{
  "dataset": "short read English sentences (LibriTTS-R)",
  "input": "log_mel",
  "win_length": 512,
  "tokenizer": "word",
  "vocab_size": 5132,
  "encoder_inner_norm": false,
  "encoder_moe_every": 2,
  "encoder_layers": 14,
  "decoder_activation": "swiglu",
  "decoder_positions": "rope",
  "decoder_cross_attention_every": 1,
  "decoder_tie_embeddings": true,
  "lr": 0.0074,
  "adamw_lr_other_params": 0.0015
}
Rows from block 4 of the text decoder, named by matrix and row number. Rows with one number belong to one attention dimension. Each number is 200 + 40 x the weight over its row's rms, rounded and kept within 0 to 999. All counts start at 0. After the name is the row's rms in percent of the matrix's.
# v: cross-attention value (decoder.blocks.4.cross_attn.v.weight, 192x256), inputs 64-127
# proj: cross-attention output (decoder.blocks.4.cross_attn.proj.weight, 192x192, transposed), outputs 64-127
v.56,091,176,225,276,203,189,192,190,173,220,276,213,200,255,186,293,213,123,221,202,221,166,211,225,161,169,297,190,145,185,257,157,196,273,212,203,220,254,234,244,214,210,181,210,216,154,222,158,212,172,193,281,207,273,177,199,157,317,217,202,227,165,184,249,234
v.57,094,204,214,179,216,262,244,205,171,178,183,164,133,199,234,289,187,205,181,148,198,222,227,274,125,216,223,169,153,160,169,195,292,234,234,225,226,203,184,169,192,181,223,104,173,145,181,199,191,272,215,127,68,152,238,249,194,218,201,228,213,254,222,125,154
v.58,100,201,264,140,219,237,250,183,225,139,243,209,269,197,230,207,201,213,150,235,203,248,210,179,126,212,237,180,209,233,311,193,177,192,211,88,113,236,240,174,208,205,162,136,236,147,189,176,137,223,134,196,244,188,170,199,256,232,248,220,145,208,198,173,155
v.59,095,240,150,262,218,192,173,141,174,160,189,236,200,257,275,195,227,189,213,177,200,219,216,177,184,144,214,248,174,173,209,235,163,238,130,174,156,258,220,193,103,214,171,177,183,206,171,209,226,244,168,169,236,195,216,235,141,145,229,179,218,273,190,163,231
v.60,096,133,272,203,192,260,202,267,262,131,207,204,227,202,180,215,169,228,211,248,140,226,188,184,159,150,281,228,236,196,151,177,224,231,221,139,151,185,162,201,243,174,265,219,235,255,140,256,230,173,214,162,207,201,166,257,258,160,189,221,235,256,237,200,186
v.61,095,161,151,149,226,171,219,171,273,186,256,182,186,221,185,141,149,215,188,139,182,216,213,223,179,178,208,191,211,149,166,235,160,191,245,254,198,226,125,190,186,278,155,208,167,212,220,234,201,135,191,231,227,145,169,179,231,220,180,248,157,107,240,190,222
v.62,101,257,204,130,245,156,194,191,166,219,256,162,232,245,233,185,145,206,161,217,190,237,248,221,216,228,184,207,131,239,201,218,226,166,221,220,211,218,260,248,152,232,197,144,184,251,158,134,165,205,199,151,118,168,219,214,196,164,155,225,212,201,185,165,207
v.63,086,157,198,138,234,162,140,208,192,238,214,185,194,160,218,251,229,198,222,119,167,218,185,164,243,203,200,176,162,138,235,238,242,192,220,236,265,159,262,203,169,211,198,250,209,221,193,179,138,154,169,191,243,191,164,231,173,218,173,203,205,179,217,183,186
v.64,106,177,212,179,168,178,198,214,222,180,165,215,145,245,189,294,191,287,125,117,218,155,159,232,148,262,209,177,208,172,188,170,225,205,231,198,172,222,120,143,177,273,165,198,215,163,238,279,173,196,204,185,189,202,226,260,281,189,168,255,191,161,211,172,151
v.65,104,204,178,129,129,198,240,250,208,200,249,223,185,213,217,183,185,233,190,201,217,138,276,191,207,204,190,142,276,204,165,157,239,211,231,163,249,161,226,175,278,202,204,203,241,154,232,216,218,201,192,146,147,294,187,236,159,230,171,173,203,189,255,158,135
v.66,109,213,202,169,254,144,169,181,258,200,180,184,238,207,195,232,235,174,193,257,229,183,260,228,148,163,184,169,264,201,170,259,165,140,181,206,266,169,163,190,232,174,234,189,201,146,129,198,166,247,178,249,278,137,242,213,132,285,217,193,224,251,219,133,178
v.67,093,154,158,247,216,194,155,144,159,272,245,173,186,225,220,161,265,237,145,242,285,256,141,171,226,230,222,161,285,204,190,239,194,137,173,211,280,190,127,224,158,208,166,238,206,223,195,182,191,261,231,257,217,200,223,236,210,125,182,230,168,186,209,178,145
v.68,110,202,171,191,191,194,235,161,230,197,241,198,180,251,184,199,239,204,251,201,142,218,265,152,218,245,244,202,201,164,274,299,166,184,192,157,282,213,162,196,179,182,191,266,155,175,260,223,242,222,178,138,236,183,202,190,198,205,239,193,167,140,249,168,222
v.69,109,175,229,180,166,205,148,233,188,196,188,165,263,149,213,193,175,232,187,212,189,260,71,151,181,198,219,266,172,216,218,208,256,202,267,241,228,123,237,195,206,179,184,214,165,202,256,190,201,229,246,149,130,194,116,159,186,233,224,238,206,160,241,256,172
v.70,118,185,227,252,195,178,170,209,225,217,292,202,237,263,53,149,231,244,234,216,222,233,228,192,217,210,118,146,185,198,224,121,268,259,235,253,112,220,207,233,227,194,166,203,195,170,102,226,211,253,195,271,217,258,151,183,212,225,171,166,146,233,274,223,191
v.71,109,217,230,214,106,200,251,258,182,201,213,144,207,173,215,142,202,170,190,170,204,216,161,148,160,191,206,198,230,248,212,261,182,153,194,243,289,225,173,183,268,158,232,268,212,126,127,223,228,232,165,207,182,208,219,276,106,184,195,205,245,211,165,153,198
v.72,102,179,167,120,197,216,155,273,261,191,197,207,183,130,160,219,239,245,177,195,101,187,168,234,213,208,187,185,183,162,233,169,238,169,241,226,194,179,146,251,164,225,254,137,144,220,166,185,145,244,168,219,162,221,131,215,190,197,248,229,155,215,190,236,156
v.73,096,146,140,80,245,246,232,243,211,223,183,180,172,252,140,191,215,145,233,221,235,235,126,191,194,204,213,107,224,213,213,202,198,140,251,157,181,171,208,231,202,206,217,204,220,234,220,175,217,193,225,203,189,151,189,231,233,251,185,228,229,161,242,158,147
v.74,101,196,231,161,264,150,234,175,221,202,152,131,154,226,155,236,182,283,249,191,207,158,154,198,181,179,152,164,154,290,182,222,203,200,262,193,147,156,126,253,179,226,150,204,222,157,186,108,143,149,129,242,151,234,203,190,202,189,253,188,116,161,187,230,271
v.75,096,165,214,245,228,205,202,200,150,270,166,203,193,182,138,217,175,121,183,201,146,214,185,122,252,258,269,127,197,153,121,249,235,212,241,158,204,217,160,156,133,124,210,170,237,171,181,221,182,263,163,305,175,247,247,120,176,215,196,181,178,181,218,264,211
v.76,108,189,231,209,140,164,148,235,162,166,191,204,258,273,216,222,201,199,156,203,210,150,215,160,131,123,187,162,229,183,190,217,205,179,189,185,196,193,184,133,236,209,156,236,180,181,119,181,216,188,196,256,252,233,221,159,219,112,264,220,212,231,192,168,291
v.77,105,94,258,184,232,262,219,169,262,93,182,191,246,182,137,249,271,175,122,231,186,157,137,183,191,183,259,187,161,227,203,191,191,222,148,215,185,182,139,121,180,204,251,226,163,281,248,156,147,252,174,156,247,262,233,204,222,199,211,288,248,187,195,202,188
v.78,096,221,145,204,225,205,198,202,224,237,155,200,122,176,228,279,199,212,188,263,203,290,253,245,188,288,277,102,204,199,178,225,217,204,129,138,223,239,113,161,214,213,256,167,177,220,285,146,154,236,189,130,240,234,203,196,202,250,204,159,171,222,190,213,234
v.79,100,231,197,153,210,181,145,208,149,280,212,213,200,143,223,235,145,149,215,246,205,239,156,111,175,165,247,197,209,192,262,291,265,192,252,307,194,187,231,208,132,163,211,215,175,148,120,208,199,179,213,160,187,213,252,134,257,208,180,213,186,180,267,265,199
v.80,101,113,168,237,135,228,226,188,197,119,196,234,222,202,242,218,113,223,249,146,150,203,190,204,253,207,220,238,145,186,213,264,254,256,206,224,173,189,274,288,225,251,182,169,161,181,226,187,267,227,160,193,245,269,257,228,243,186,218,220,184,162,203,169,256
v.81,099,221,244,242,193,203,124,249,231,192,131,177,172,204,148,246,178,140,196,311,170,235,183,239,180,146,197,163,204,184,148,167,166,200,152,225,234,209,232,246,166,276,145,178,196,212,217,211,173,188,244,278,214,189,201,265,162,198,144,156,295,211,203,75,184
v.82,100,223,170,204,238,184,159,226,148,196,208,136,172,248,233,191,184,249,157,207,247,250,203,253,218,190,209,206,154,257,94,197,208,213,175,201,179,204,180,176,183,203,228,239,199,198,236,199,204,262,243,206,246,235,206,157,190,158,173,193,233,174,117,180,193
v.83,107,145,250,247,232,169,242,214,254,193,202,200,222,204,134,182,148,189,231,200,204,209,196,201,238,199,223,246,177,120,202,139,217,201,254,162,153,199,176,244,270,237,182,126,200,269,244,201,189,166,145,186,198,144,293,203,243,195,174,175,157,187,194,165,157
v.84,102,194,197,190,247,234,243,227,231,151,237,163,181,185,237,186,280,220,143,174,232,210,177,205,214,144,251,234,168,152,180,181,247,188,128,190,142,202,120,199,182,161,281,142,144,210,241,190,199,220,191,132,209,223,149,237,150,215,202,167,157,166,190,184,167
v.85,100,174,219,190,217,229,201,137,270,160,269,207,181,173,208,148,162,162,161,116,171,240,197,207,240,182,206,210,233,227,164,150,229,168,188,115,206,169,171,251,226,202,245,211,213,255,188,224,192,177,184,192,183,216,137,204,168,231,201,141,198,150,231,144,167
v.86,106,234,213,208,230,219,190,240,187,165,101,134,228,163,202,148,181,202,181,169,240,269,296,198,151,199,177,118,206,111,187,160,220,259,214,252,205,98,241,200,142,200,223,182,214,284,185,252,196,173,221,203,173,180,276,203,161,235,224,193,232,221,138,175,209
v.87,111,188,182,186,147,214,150,208,247,181,242,149,270,202,174,229,209,220,176,199,124,165,199,200,184,222,222,265,182,210,187,171,244,193,229,202,152,190,163,158,124,167,306,176,182,219,162,209,201,308,203,205,212,193,159,184,192,246,173,288,234,253,179,180,253
v.88,102,260,175,213,225,155,156,231,185,138,173,173,225,205,209,322,206,249,160,208,192,222,201,232,123,168,283,190,126,189,180,179,225,210,165,158,200,215,146,209,222,198,150,235,204,122,307,168,222,183,245,223,155,280,184,218,195,248,190,271,235,155,149,150,138
v.89,093,230,206,226,274,177,217,221,218,170,87,267,182,190,244,230,202,156,207,261,211,127,180,178,144,242,232,147,185,58,183,170,159,272,92,256,206,230,226,133,242,253,218,194,137,247,271,231,226,169,220,277,236,215,241,146,202,113,208,168,217,129,165,181,241
v.90,101,185,222,181,186,159,233,155,254,221,169,210,213,150,175,194,144,169,185,124,220,143,185,196,204,237,270,205,218,212,201,284,249,225,232,182,225,128,160,216,214,291,173,172,231,175,183,226,197,182,223,114,194,201,215,202,164,191,209,206,200,235,186,173,302
v.91,108,170,200,162,220,174,205,149,237,167,184,196,171,213,166,168,174,262,137,284,252,163,199,218,266,156,210,223,221,179,163,198,245,162,207,224,256,217,200,214,154,143,183,193,166,174,223,203,252,185,234,227,163,240,216,188,204,235,194,253,178,263,275,206,208
v.92,098,185,188,192,177,209,204,216,200,216,238,230,291,201,204,191,285,87,201,236,217,238,221,192,177,123,221,242,167,190,231,114,243,227,188,228,147,177,210,155,198,214,177,172,151,201,175,127,97,174,271,172,175,276,73,151,171,168,158,205,176,275,115,284,227
v.93,104,255,140,183,231,194,215,172,147,284,209,142,171,197,232,161,219,208,171,220,184,198,251,199,157,90,213,167,216,162,102,160,229,193,229,244,230,244,226,162,174,230,194,200,128,252,219,220,194,142,208,143,146,250,166,182,190,214,205,196,298,119,199,268,215
v.94,097,201,221,188,167,177,224,242,217,212,161,217,206,240,149,153,240,131,234,218,164,228,234,201,223,216,193,208,217,227,244,185,171,206,178,174,215,225,253,231,130,217,271,208,168,245,167,164,174,120,201,212,188,245,270,214,178,240,184,213,190,121,141,158,136
v.95,115,171,230,259,173,268,222,202,218,207,223,235,167,266,133,177,176,273,136,139,172,240,214,120,209,260,237,194,234,241,228,206,146,109,191,189,257,184,212,216,175,186,179,179,220,146,121,206,175,203,239,203,264,169,267,184,150,193,146,275,230,129,210,195,206
v.96,097,203,229,269,263,150,218,169,143,185,237,245,208,178,192,218,128,149,270,202,165,152,148,163,173,141,184,168,284,190,214,207,188,210,170,191,203,207,192,278,174,198,233,149,194,234,223,98,200,189,144,192,252,211,252,168,219,152,192,257,195,180,198,195,192
v.97,093,226,204,276,233,253,239,240,165,215,174,280,205,227,234,209,160,246,174,163,282,226,213,191,207,176,281,216,165,154,170,176,251,213,179,177,235,241,264,189,305,155,173,199,191,94,192,235,224,204,181,247,206,229,239,219,200,205,179,184,182,208,252,209,180
v.98,094,245,196,195,205,188,162,119,218,259,196,286,248,138,242,252,208,163,183,161,202,286,268,263,179,217,186,196,227,177,160,207,179,170,215,271,226,206,280,216,246,236,198,217,177,201,195,241,192,206,217,210,158,191,192,213,252,173,241,228,194,213,155,176,237
v.99,098,184,195,140,217,153,246,198,173,198,130,186,232,213,214,251,158,150,206,245,199,132,170,263,235,219,191,127,197,152,147,192,195,222,147,169,170,242,283,190,201,254,156,194,198,164,164,191,151,221,233,132,232,243,217,239,197,223,267,198,210,176,159,224,173
v.100,101,225,183,195,238,217,222,185,192,180,221,225,177,188,121,227,148,136,223,186,234,199,135,177,233,176,271,204,207,185,215,167,181,228,237,265,250,226,262,93,261,179,164,215,179,203,203,250,265,205,269,198,133,231,246,200,215,236,204,159,238,214,182,182,152
v.101,102,140,219,221,265,137,184,248,258,131,214,187,165,161,212,218,186,278,158,174,226,138,217,205,184,174,202,192,126,169,128,174,181,216,173,190,148,151,197,222,142,166,257,225,174,209,188,173,146,295,240,162,162,288,200,176,189,244,239,129,188,210,156,176,246
v.102,092,215,211,160,149,314,243,188,212,287,192,156,209,236,154,225,252,270,139,206,151,236,147,211,268,145,170,180,251,301,222,264,193,186,246,168,281,204,259,233,216,195,217,142,196,196,203,168,158,227,164,108,211,188,275,204,197,140,195,261,185,244,233,171,217
v.103,100,122,201,207,116,199,123,215,213,179,182,164,129,220,237,210,197,177,183,198,157,217,130,239,173,211,155,243,142,189,217,164,201,212,229,194,93,233,207,198,184,172,205,183,181,226,161,182,153,185,255,203,174,178,280,192,192,178,212,235,206,208,216,175,250
v.104,099,205,317,215,183,279,167,204,186,208,305,141,216,155,206,189,221,203,181,271,150,231,160,173,196,194,204,244,198,227,200,202,221,219,169,270,224,244,219,202,174,216,216,290,246,213,246,314,211,273,191,183,180,265,214,152,169,132,181,140,198,198,200,202,104
v.105,104,186,181,227,227,300,195,243,253,193,218,228,267,268,222,178,214,151,211,223,190,225,249,191,263,260,232,148,265,165,268,146,192,199,173,207,231,157,246,184,230,192,242,208,235,199,184,208,163,139,192,157,278,192,198,153,234,209,199,152,176,218,133,222,215
v.106,104,279,196,95,154,192,154,215,232,174,219,189,149,149,189,208,152,137,206,333,98,192,178,217,233,185,221,213,255,167,149,219,259,186,257,247,208,154,251,182,205,216,149,198,155,237,176,157,194,230,231,186,225,224,192,199,184,284,207,170,233,234,168,167,145
v.107,089,311,182,173,235,237,178,224,195,165,204,163,230,254,184,162,322,232,157,203,243,152,197,211,199,245,149,217,182,181,128,161,194,162,219,202,138,119,236,180,257,189,230,157,191,267,183,186,226,234,186,135,170,317,145,157,156,248,224,230,214,240,191,205,139
proj.56,091,181,255,222,206,282,265,180,256,215,211,262,205,250,219,238,197,75,165,109,238,203,150,139,208,231,230,220,196,247,173,181,179,99,221,181,106,180,216,244,143,181,213,180,305,280,264,222,198,184,226,247,237,173,182,178,183,210,241,94,169,177,235,229,156
proj.57,085,240,162,245,195,124,236,241,189,210,236,127,300,251,206,181,267,280,174,165,238,168,226,206,225,194,180,166,231,215,270,214,159,217,227,195,222,221,267,186,185,292,148,210,149,202,192,160,216,217,197,182,189,187,196,222,239,194,165,204,187,155,176,152,171
proj.58,093,211,138,164,184,199,157,248,272,211,196,186,120,165,193,229,164,143,123,213,110,277,206,195,228,155,184,183,234,177,238,200,231,150,244,292,219,176,191,197,178,234,210,225,176,207,158,243,159,237,165,248,214,244,266,234,240,159,185,274,176,164,187,275,236
proj.59,085,169,213,233,182,185,225,271,170,219,184,193,133,244,168,147,239,232,225,192,194,156,231,147,294,126,220,209,224,211,222,206,189,229,189,185,250,222,255,227,236,259,171,111,218,262,161,195,166,139,195,190,242,212,204,196,156,171,185,216,321,214,199,286,205
proj.60,099,217,154,220,231,144,216,220,168,189,170,190,162,138,142,174,203,145,233,234,176,292,141,227,179,130,166,126,258,223,187,218,176,197,246,193,177,183,247,211,222,179,160,188,86,156,230,168,206,132,227,224,206,207,156,189,177,233,239,184,203,132,190,181,228
proj.61,097,178,184,197,169,240,232,192,193,136,169,204,97,197,193,237,176,157,224,177,176,138,237,148,259,147,188,191,184,195,139,225,217,218,136,191,182,139,223,257,130,182,182,201,211,217,190,231,167,238,248,197,174,230,199,245,200,154,193,148,179,152,230,272,207
proj.62,101,237,125,221,196,145,123,147,227,179,176,183,261,180,214,197,163,229,180,162,193,153,209,200,140,159,185,222,145,197,205,209,143,190,269,163,276,210,264,206,215,157,131,227,210,176,179,164,214,230,268,212,133,170,201,260,187,193,162,166,153,170,178,201,210
proj.63,083,191,165,192,153,197,175,146,215,250,251,199,182,140,188,202,203,203,161,215,198,204,114,204,275,261,200,217,217,182,191,174,210,238,224,224,309,220,233,230,234,183,143,167,236,206,283,177,235,259,257,191,311,195,165,207,203,302,243,204,222,175,200,201,150
proj.64,109,247,198,173,221,154,261,151,234,265,224,186,223,246,118,271,210,152,183,190,174,198,212,157,176,205,157,173,187,217,233,205,215,162,252,187,143,220,99,206,301,257,199,205,183,168,198,254,162,196,227,232,181,175,194,159,141,219,209,258,217,212,226,174,156
proj.65,106,241,148,215,237,183,175,206,198,119,203,239,80,207,252,205,211,160,165,172,150,147,190,189,213,313,240,285,152,220,219,179,206,258,201,221,245,233,166,168,224,251,174,205,255,180,241,201,171,231,255,198,289,203,197,162,236,228,203,158,234,162,200,277,175
proj.66,110,184,180,254,217,158,209,157,173,224,217,226,172,205,281,208,172,197,245,226,231,256,255,258,195,266,246,270,186,186,206,193,254,201,256,196,232,154,136,246,163,169,148,187,263,219,134,301,237,239,174,153,223,202,211,250,204,170,170,179,175,185,219,167,158
proj.67,098,277,221,119,216,212,249,157,266,174,248,161,155,233,248,204,173,198,215,205,238,205,262,259,169,208,283,135,203,183,170,172,204,196,177,193,265,238,242,153,197,170,232,217,191,200,168,179,236,232,110,176,178,193,230,261,189,136,236,223,151,245,156,158,197
proj.68,098,132,205,138,245,202,216,193,193,160,179,234,147,216,228,189,217,193,263,209,244,175,121,258,179,152,135,218,213,192,175,229,233,186,173,185,258,123,217,190,198,225,224,210,213,178,218,226,200,227,179,176,187,301,242,205,150,238,130,199,279,140,204,142,261
proj.69,108,142,205,191,196,284,183,230,202,266,236,211,216,199,178,209,263,202,212,281,198,138,239,212,192,136,190,180,132,158,262,161,219,235,183,96,170,223,196,236,195,181,188,209,166,175,166,201,171,130,177,196,198,217,233,148,176,223,148,188,184,193,170,198,198
proj.70,119,267,153,203,166,170,149,221,163,266,196,212,180,218,141,149,230,98,178,184,125,224,202,254,209,220,116,198,183,234,178,212,231,251,154,143,205,185,172,180,225,225,175,181,121,197,232,262,244,246,203,158,189,162,187,190,215,243,149,118,156,181,205,223,226
proj.71,108,176,245,158,199,246,168,184,138,171,211,215,210,211,233,214,142,274,200,174,241,174,227,221,182,194,144,272,140,224,265,216,206,164,119,258,168,204,263,149,174,183,162,160,256,108,250,207,154,182,121,200,212,133,250,217,205,135,239,237,312,198,213,237,175
proj.72,105,215,246,281,240,205,239,167,233,204,220,220,130,172,198,240,225,197,142,237,167,169,197,200,233,195,249,230,200,209,196,153,167,203,222,254,198,184,251,163,231,169,185,264,98,204,109,121,167,207,199,162,125,190,147,242,262,259,209,212,211,224,173,192,220
proj.73,101,281,225,246,231,122,265,185,151,219,231,224,211,214,211,194,186,189,191,144,130,212,127,194,190,271,199,236,173,236,198,173,199,162,200,172,301,213,207,170,241,168,140,200,209,216,271,169,168,207,264,166,201,221,206,181,153,181,180,168,250,206,139,152,232
proj.74,108,217,246,183,204,219,218,182,307,162,190,225,204,174,245,237,188,175,166,217,184,163,196,202,207,168,203,204,169,257,250,239,243,191,234,269,274,139,119,158,204,198,203,289,187,155,185,124,219,246,176,209,173,214,170,196,162,242,212,170,147,178,167,224,158
proj.75,103,207,212,172,165,279,182,160,308,233,125,159,220,272,220,212,254,239,205,178,258,216,217,188,113,188,198,146,175,189,200,133,203,213,255,249,171,164,201,181,221,187,238,216,133,220,194,204,116,181,236,211,190,215,278,213,204,157,105,145,157,308,201,237,141
proj.76,114,207,206,230,236,185,252,197,258,225,96,137,216,205,214,221,117,228,176,205,142,260,168,192,240,211,110,124,205,203,179,235,216,169,224,277,136,240,196,229,221,206,164,240,164,196,217,219,177,268,194,251,208,156,148,254,221,230,227,201,208,202,160,189,172
proj.77,111,209,146,186,176,214,242,168,118,179,231,154,206,205,207,174,201,171,245,225,234,214,135,260,189,218,208,229,207,181,201,243,262,248,135,164,136,177,176,144,216,243,245,229,174,205,265,209,211,228,165,243,202,181,180,174,167,125,173,207,284,183,167,153,126
proj.78,098,269,213,193,135,184,150,136,210,156,202,217,210,178,162,165,162,230,215,126,219,225,153,146,230,175,214,208,264,222,188,143,200,214,300,257,190,211,185,254,207,219,131,124,153,204,221,218,147,154,219,240,161,183,238,134,210,205,152,174,215,222,162,148,197
proj.79,105,179,303,233,241,204,165,193,249,244,224,140,206,218,181,190,235,186,136,254,260,249,194,263,258,245,208,148,176,182,161,231,188,205,211,173,266,215,229,209,223,214,209,223,205,178,164,141,206,178,186,255,144,247,204,196,170,157,147,180,178,238,102,229,234
proj.80,101,255,192,238,122,240,214,228,93,269,213,287,207,244,164,148,222,208,214,265,235,213,158,198,230,246,153,95,171,197,198,195,293,244,101,207,222,206,186,207,219,189,209,163,113,167,248,170,256,211,228,147,221,212,253,228,208,180,178,147,202,167,139,214,173
proj.81,103,260,180,193,191,161,257,218,177,184,251,183,212,226,150,204,85,231,250,239,158,216,186,162,167,179,198,228,237,197,111,176,248,175,177,266,240,210,319,194,132,149,211,188,175,176,235,254,174,193,102,140,189,227,160,195,232,166,226,201,262,183,227,181,237
proj.82,105,238,264,238,225,200,227,210,209,184,156,130,153,186,168,228,154,212,176,194,197,182,189,160,192,185,141,273,271,191,256,167,250,253,202,190,208,198,173,173,218,214,143,196,196,172,226,200,209,219,178,178,236,204,145,225,227,234,178,164,222,184,194,213,204
proj.83,111,221,187,218,204,179,148,194,188,253,180,208,145,218,193,170,114,221,197,225,193,161,128,181,154,241,218,235,228,166,246,236,176,242,227,269,199,177,218,144,194,242,198,286,227,243,282,157,212,224,230,160,193,184,137,161,246,179,161,144,143,149,205,279,188
proj.84,100,219,242,141,221,207,158,231,234,167,216,184,197,193,133,140,240,198,237,151,158,141,255,182,296,198,227,178,224,241,163,175,233,144,198,229,235,169,223,189,159,163,231,227,223,163,170,213,272,214,150,190,182,156,165,243,242,140,203,211,163,278,261,195,174
proj.85,101,162,223,153,194,232,134,175,169,217,199,207,192,230,84,225,232,163,186,166,155,230,165,212,232,256,206,267,234,232,229,209,232,179,171,208,205,197,202,234,194,189,190,217,237,167,214,173,183,188,217,152,98,221,191,197,223,199,178,145,257,156,240,172,199
proj.86,103,195,187,150,188,189,203,169,225,226,183,188,231,129,198,206,219,257,158,176,112,209,188,169,166,144,220,182,134,233,244,120,302,172,220,213,184,256,221,242,131,150,201,252,235,240,257,211,229,182,158,195,267,153,198,162,249,279,194,186,200,205,181,216,235
proj.87,113,241,194,199,123,178,237,215,136,178,107,170,181,218,241,200,221,215,223,175,219,144,179,171,232,197,224,262,218,230,264,201,223,213,276,158,135,202,208,152,231,253,144,185,192,255,218,298,214,231,209,236,130,252,190,255,234,213,258,172,182,180,121,235,97
proj.88,111,169,124,174,212,184,224,268,232,211,158,211,174,179,150,231,193,213,187,243,187,232,209,170,140,185,157,219,166,185,213,210,188,168,199,221,247,234,234,223,201,266,206,182,220,126,241,201,127,191,197,126,118,171,171,273,215,185,168,215,192,224,208,213,190
proj.89,099,195,207,197,239,196,188,246,177,235,219,208,193,239,228,223,194,195,199,183,158,214,222,211,180,176,167,191,248,145,125,203,336,179,312,207,195,234,194,154,217,229,297,230,202,292,255,295,234,235,212,197,201,208,204,201,197,161,225,242,249,183,158,252,171
proj.90,104,229,192,112,166,267,139,226,131,171,252,243,196,221,215,185,229,198,229,179,255,237,232,221,171,242,322,205,249,236,201,223,236,163,241,167,179,235,91,184,241,140,183,259,256,226,213,257,219,262,246,113,172,213,217,178,158,231,181,201,228,184,187,220,179
proj.91,116,265,139,210,169,206,239,184,212,279,177,226,204,210,251,198,163,100,207,238,227,207,215,243,270,228,156,107,213,263,146,205,278,192,178,166,213,176,123,200,230,222,80,189,222,174,155,224,228,208,223,231,270,265,238,195,208,173,203,193,259,252,174,222,164
proj.92,098,186,109,225,167,228,169,240,172,176,123,237,244,226,159,235,212,195,162,225,160,305,173,236,243,210,212,239,141,204,292,215,234,161,263,181,269,210,178,137,178,193,174,200,189,131,176,213,270,211,218,220,206,167,259,259,124,147,278,239,126,213,240,185,194
proj.93,103,174,178,214,222,208,218,275,198,209,146,226,241,184,123,290,157,202,223,201,168,232,248,182,215,223,136,231,304,229,194,310,180,255,221,168,236,133,215,208,232,191,117,189,292,190,228,252,197,101,240,206,256,203,196,157,205,164,151,207,220,182,189,173,183
proj.94,099,232,219,184,175,210,224,139,159,207,206,232,139,242,142,209,182,204,183,177,206,138,179,170,249,230,169,227,175,205,203,243,189,236,149,286,246,251,227,186,180,210,256,165,284,239,167,159,174,252,204,217,208,134,212,216,179,224,258,241,199,199,174,154,94
proj.95,114,248,206,211,246,207,214,164,203,207,183,196,191,178,193,201,181,182,260,220,177,241,193,222,215,164,139,203,205,203,148,233,182,119,152,289,270,217,188,239,198,165,267,211,171,207,206,182,201,205,203,219,161,181,131,199,108,201,223,281,218,256,238,171,203
proj.96,100,278,111,220,248,206,198,192,176,117,156,188,249,114,225,225,177,207,214,200,154,282,189,219,192,227,208,183,214,187,150,124,176,149,160,207,228,244,144,149,138,213,185,164,220,160,249,217,194,155,159,229,204,260,162,180,168,232,193,167,250,167,199,171,196
proj.97,097,187,166,194,164,226,172,135,229,178,174,213,200,214,267,158,180,184,191,192,224,220,222,207,134,210,160,290,200,174,190,240,243,262,153,168,182,187,178,178,232,210,303,222,240,252,187,236,190,189,255,244,194,178,188,206,287,271,270,131,213,237,250,198,213
proj.98,093,184,183,221,207,242,236,224,133,206,278,185,217,266,194,237,97,140,208,215,189,221,154,172,170,207,185,227,171,242,120,302,240,251,210,209,222,232,202,166,192,160,198,177,204,239,196,171,184,188,254,229,206,231,134,178,240,181,230,200,174,177,238,175,217
proj.99,101,170,213,227,201,182,168,238,275,229,268,243,211,265,205,189,187,127,207,238,199,110,197,173,187,151,210,223,266,222,169,228,248,203,261,182,226,214,217,234,217,200,193,210,149,192,163,170,220,235,220,202,168,160,126,155,249,209,151,165,208,209,272,167,292
proj.100,102,206,225,168,280,196,230,219,157,152,185,183,233,272,210,191,208,124,198,227,184,248,237,193,254,238,151,215,264,144,131,227,198,225,163,244,269,211,196,120,195,170,202,192,188,255,197,174,130,207,239,201,208,150,211,191,196,225,179,244,182,269,196,236,212
proj.101,106,229,182,178,161,165,223,217,224,175,285,178,204,232,205,252,186,213,222,171,151,214,246,219,242,73,181,184,150,183,228,222,296,177,190,242,194,213,159,171,211,180,206,222,300,161,87,189,233,218,213,127,251,158,185,180,175,182,164,161,168,153,225,235,229
proj.102,085,206,225,204,227,239,193,168,223,227,235,189,189,261,278,140,242,249,169,300,226,201,197,212,204,250,239,254,195,281,144,116,217,220,200,246,184,132,233,152,161,174,148,273,221,221,255,201,255,224,156,164,229,229,231,281,183,238,142,178,179,171,196,164,191
proj.103,102,215,287,136,193,160,170,155,243,178,170,284,158,192,203,260,126,161,172,179,156,256,175,320,174,205,215,179,200,178,195,214,160,137,225,185,242,191,136,183,177,230,138,225,250,237,182,218,182,184,227,143,222,180,191,110,204,197,188,213,192,208,223,191,255
proj.104,103,241,125,228,178,211,243,215,149,157,231,190,260,198,105,136,215,262,203,204,270,284,190,258,193,220,181,132,193,193,203,225,134,194,209,191,129,193,224,207,154,242,287,145,190,207,217,163,205,175,237,232,215,187,181,272,130,209,296,201,199,180,197,191,203
proj.105,109,288,188,236,194,170,219,257,176,221,228,221,224,177,190,162,214,223,199,178,175,210,232,192,199,213,163,192,265,187,199,215,223,206,167,245,233,67,204,256,172,246,255,135,160,211,251,211,155,252,157,219,188,175,246,218,131,162,208,227,191,212,302,112,209
proj.106,101,108,129,225,206,194,222,243,158,194,223,227,162,163,232,192,208,138,221,234,186,209,258,204,189,145,141,220,252,210,200,227,140,182,232,205,169,206,243,218,190,248,171,226,191,191,228,185,213,157,193,235,167,252,227,141,178,195,197,228,236,216,167,213,217
proj.107,096,85,204,203,216,213,198,192,120,172,216,159,143,211,212,264,208,259,256,207,163,204,181,234,184,209,201,184,171,140,229,217,151,173,199,221,147,219,181,243,254,178,266,190,191,218,168,219,143,290,186,119,132,134,225,187,166,278,228,195,255,191,207,229,285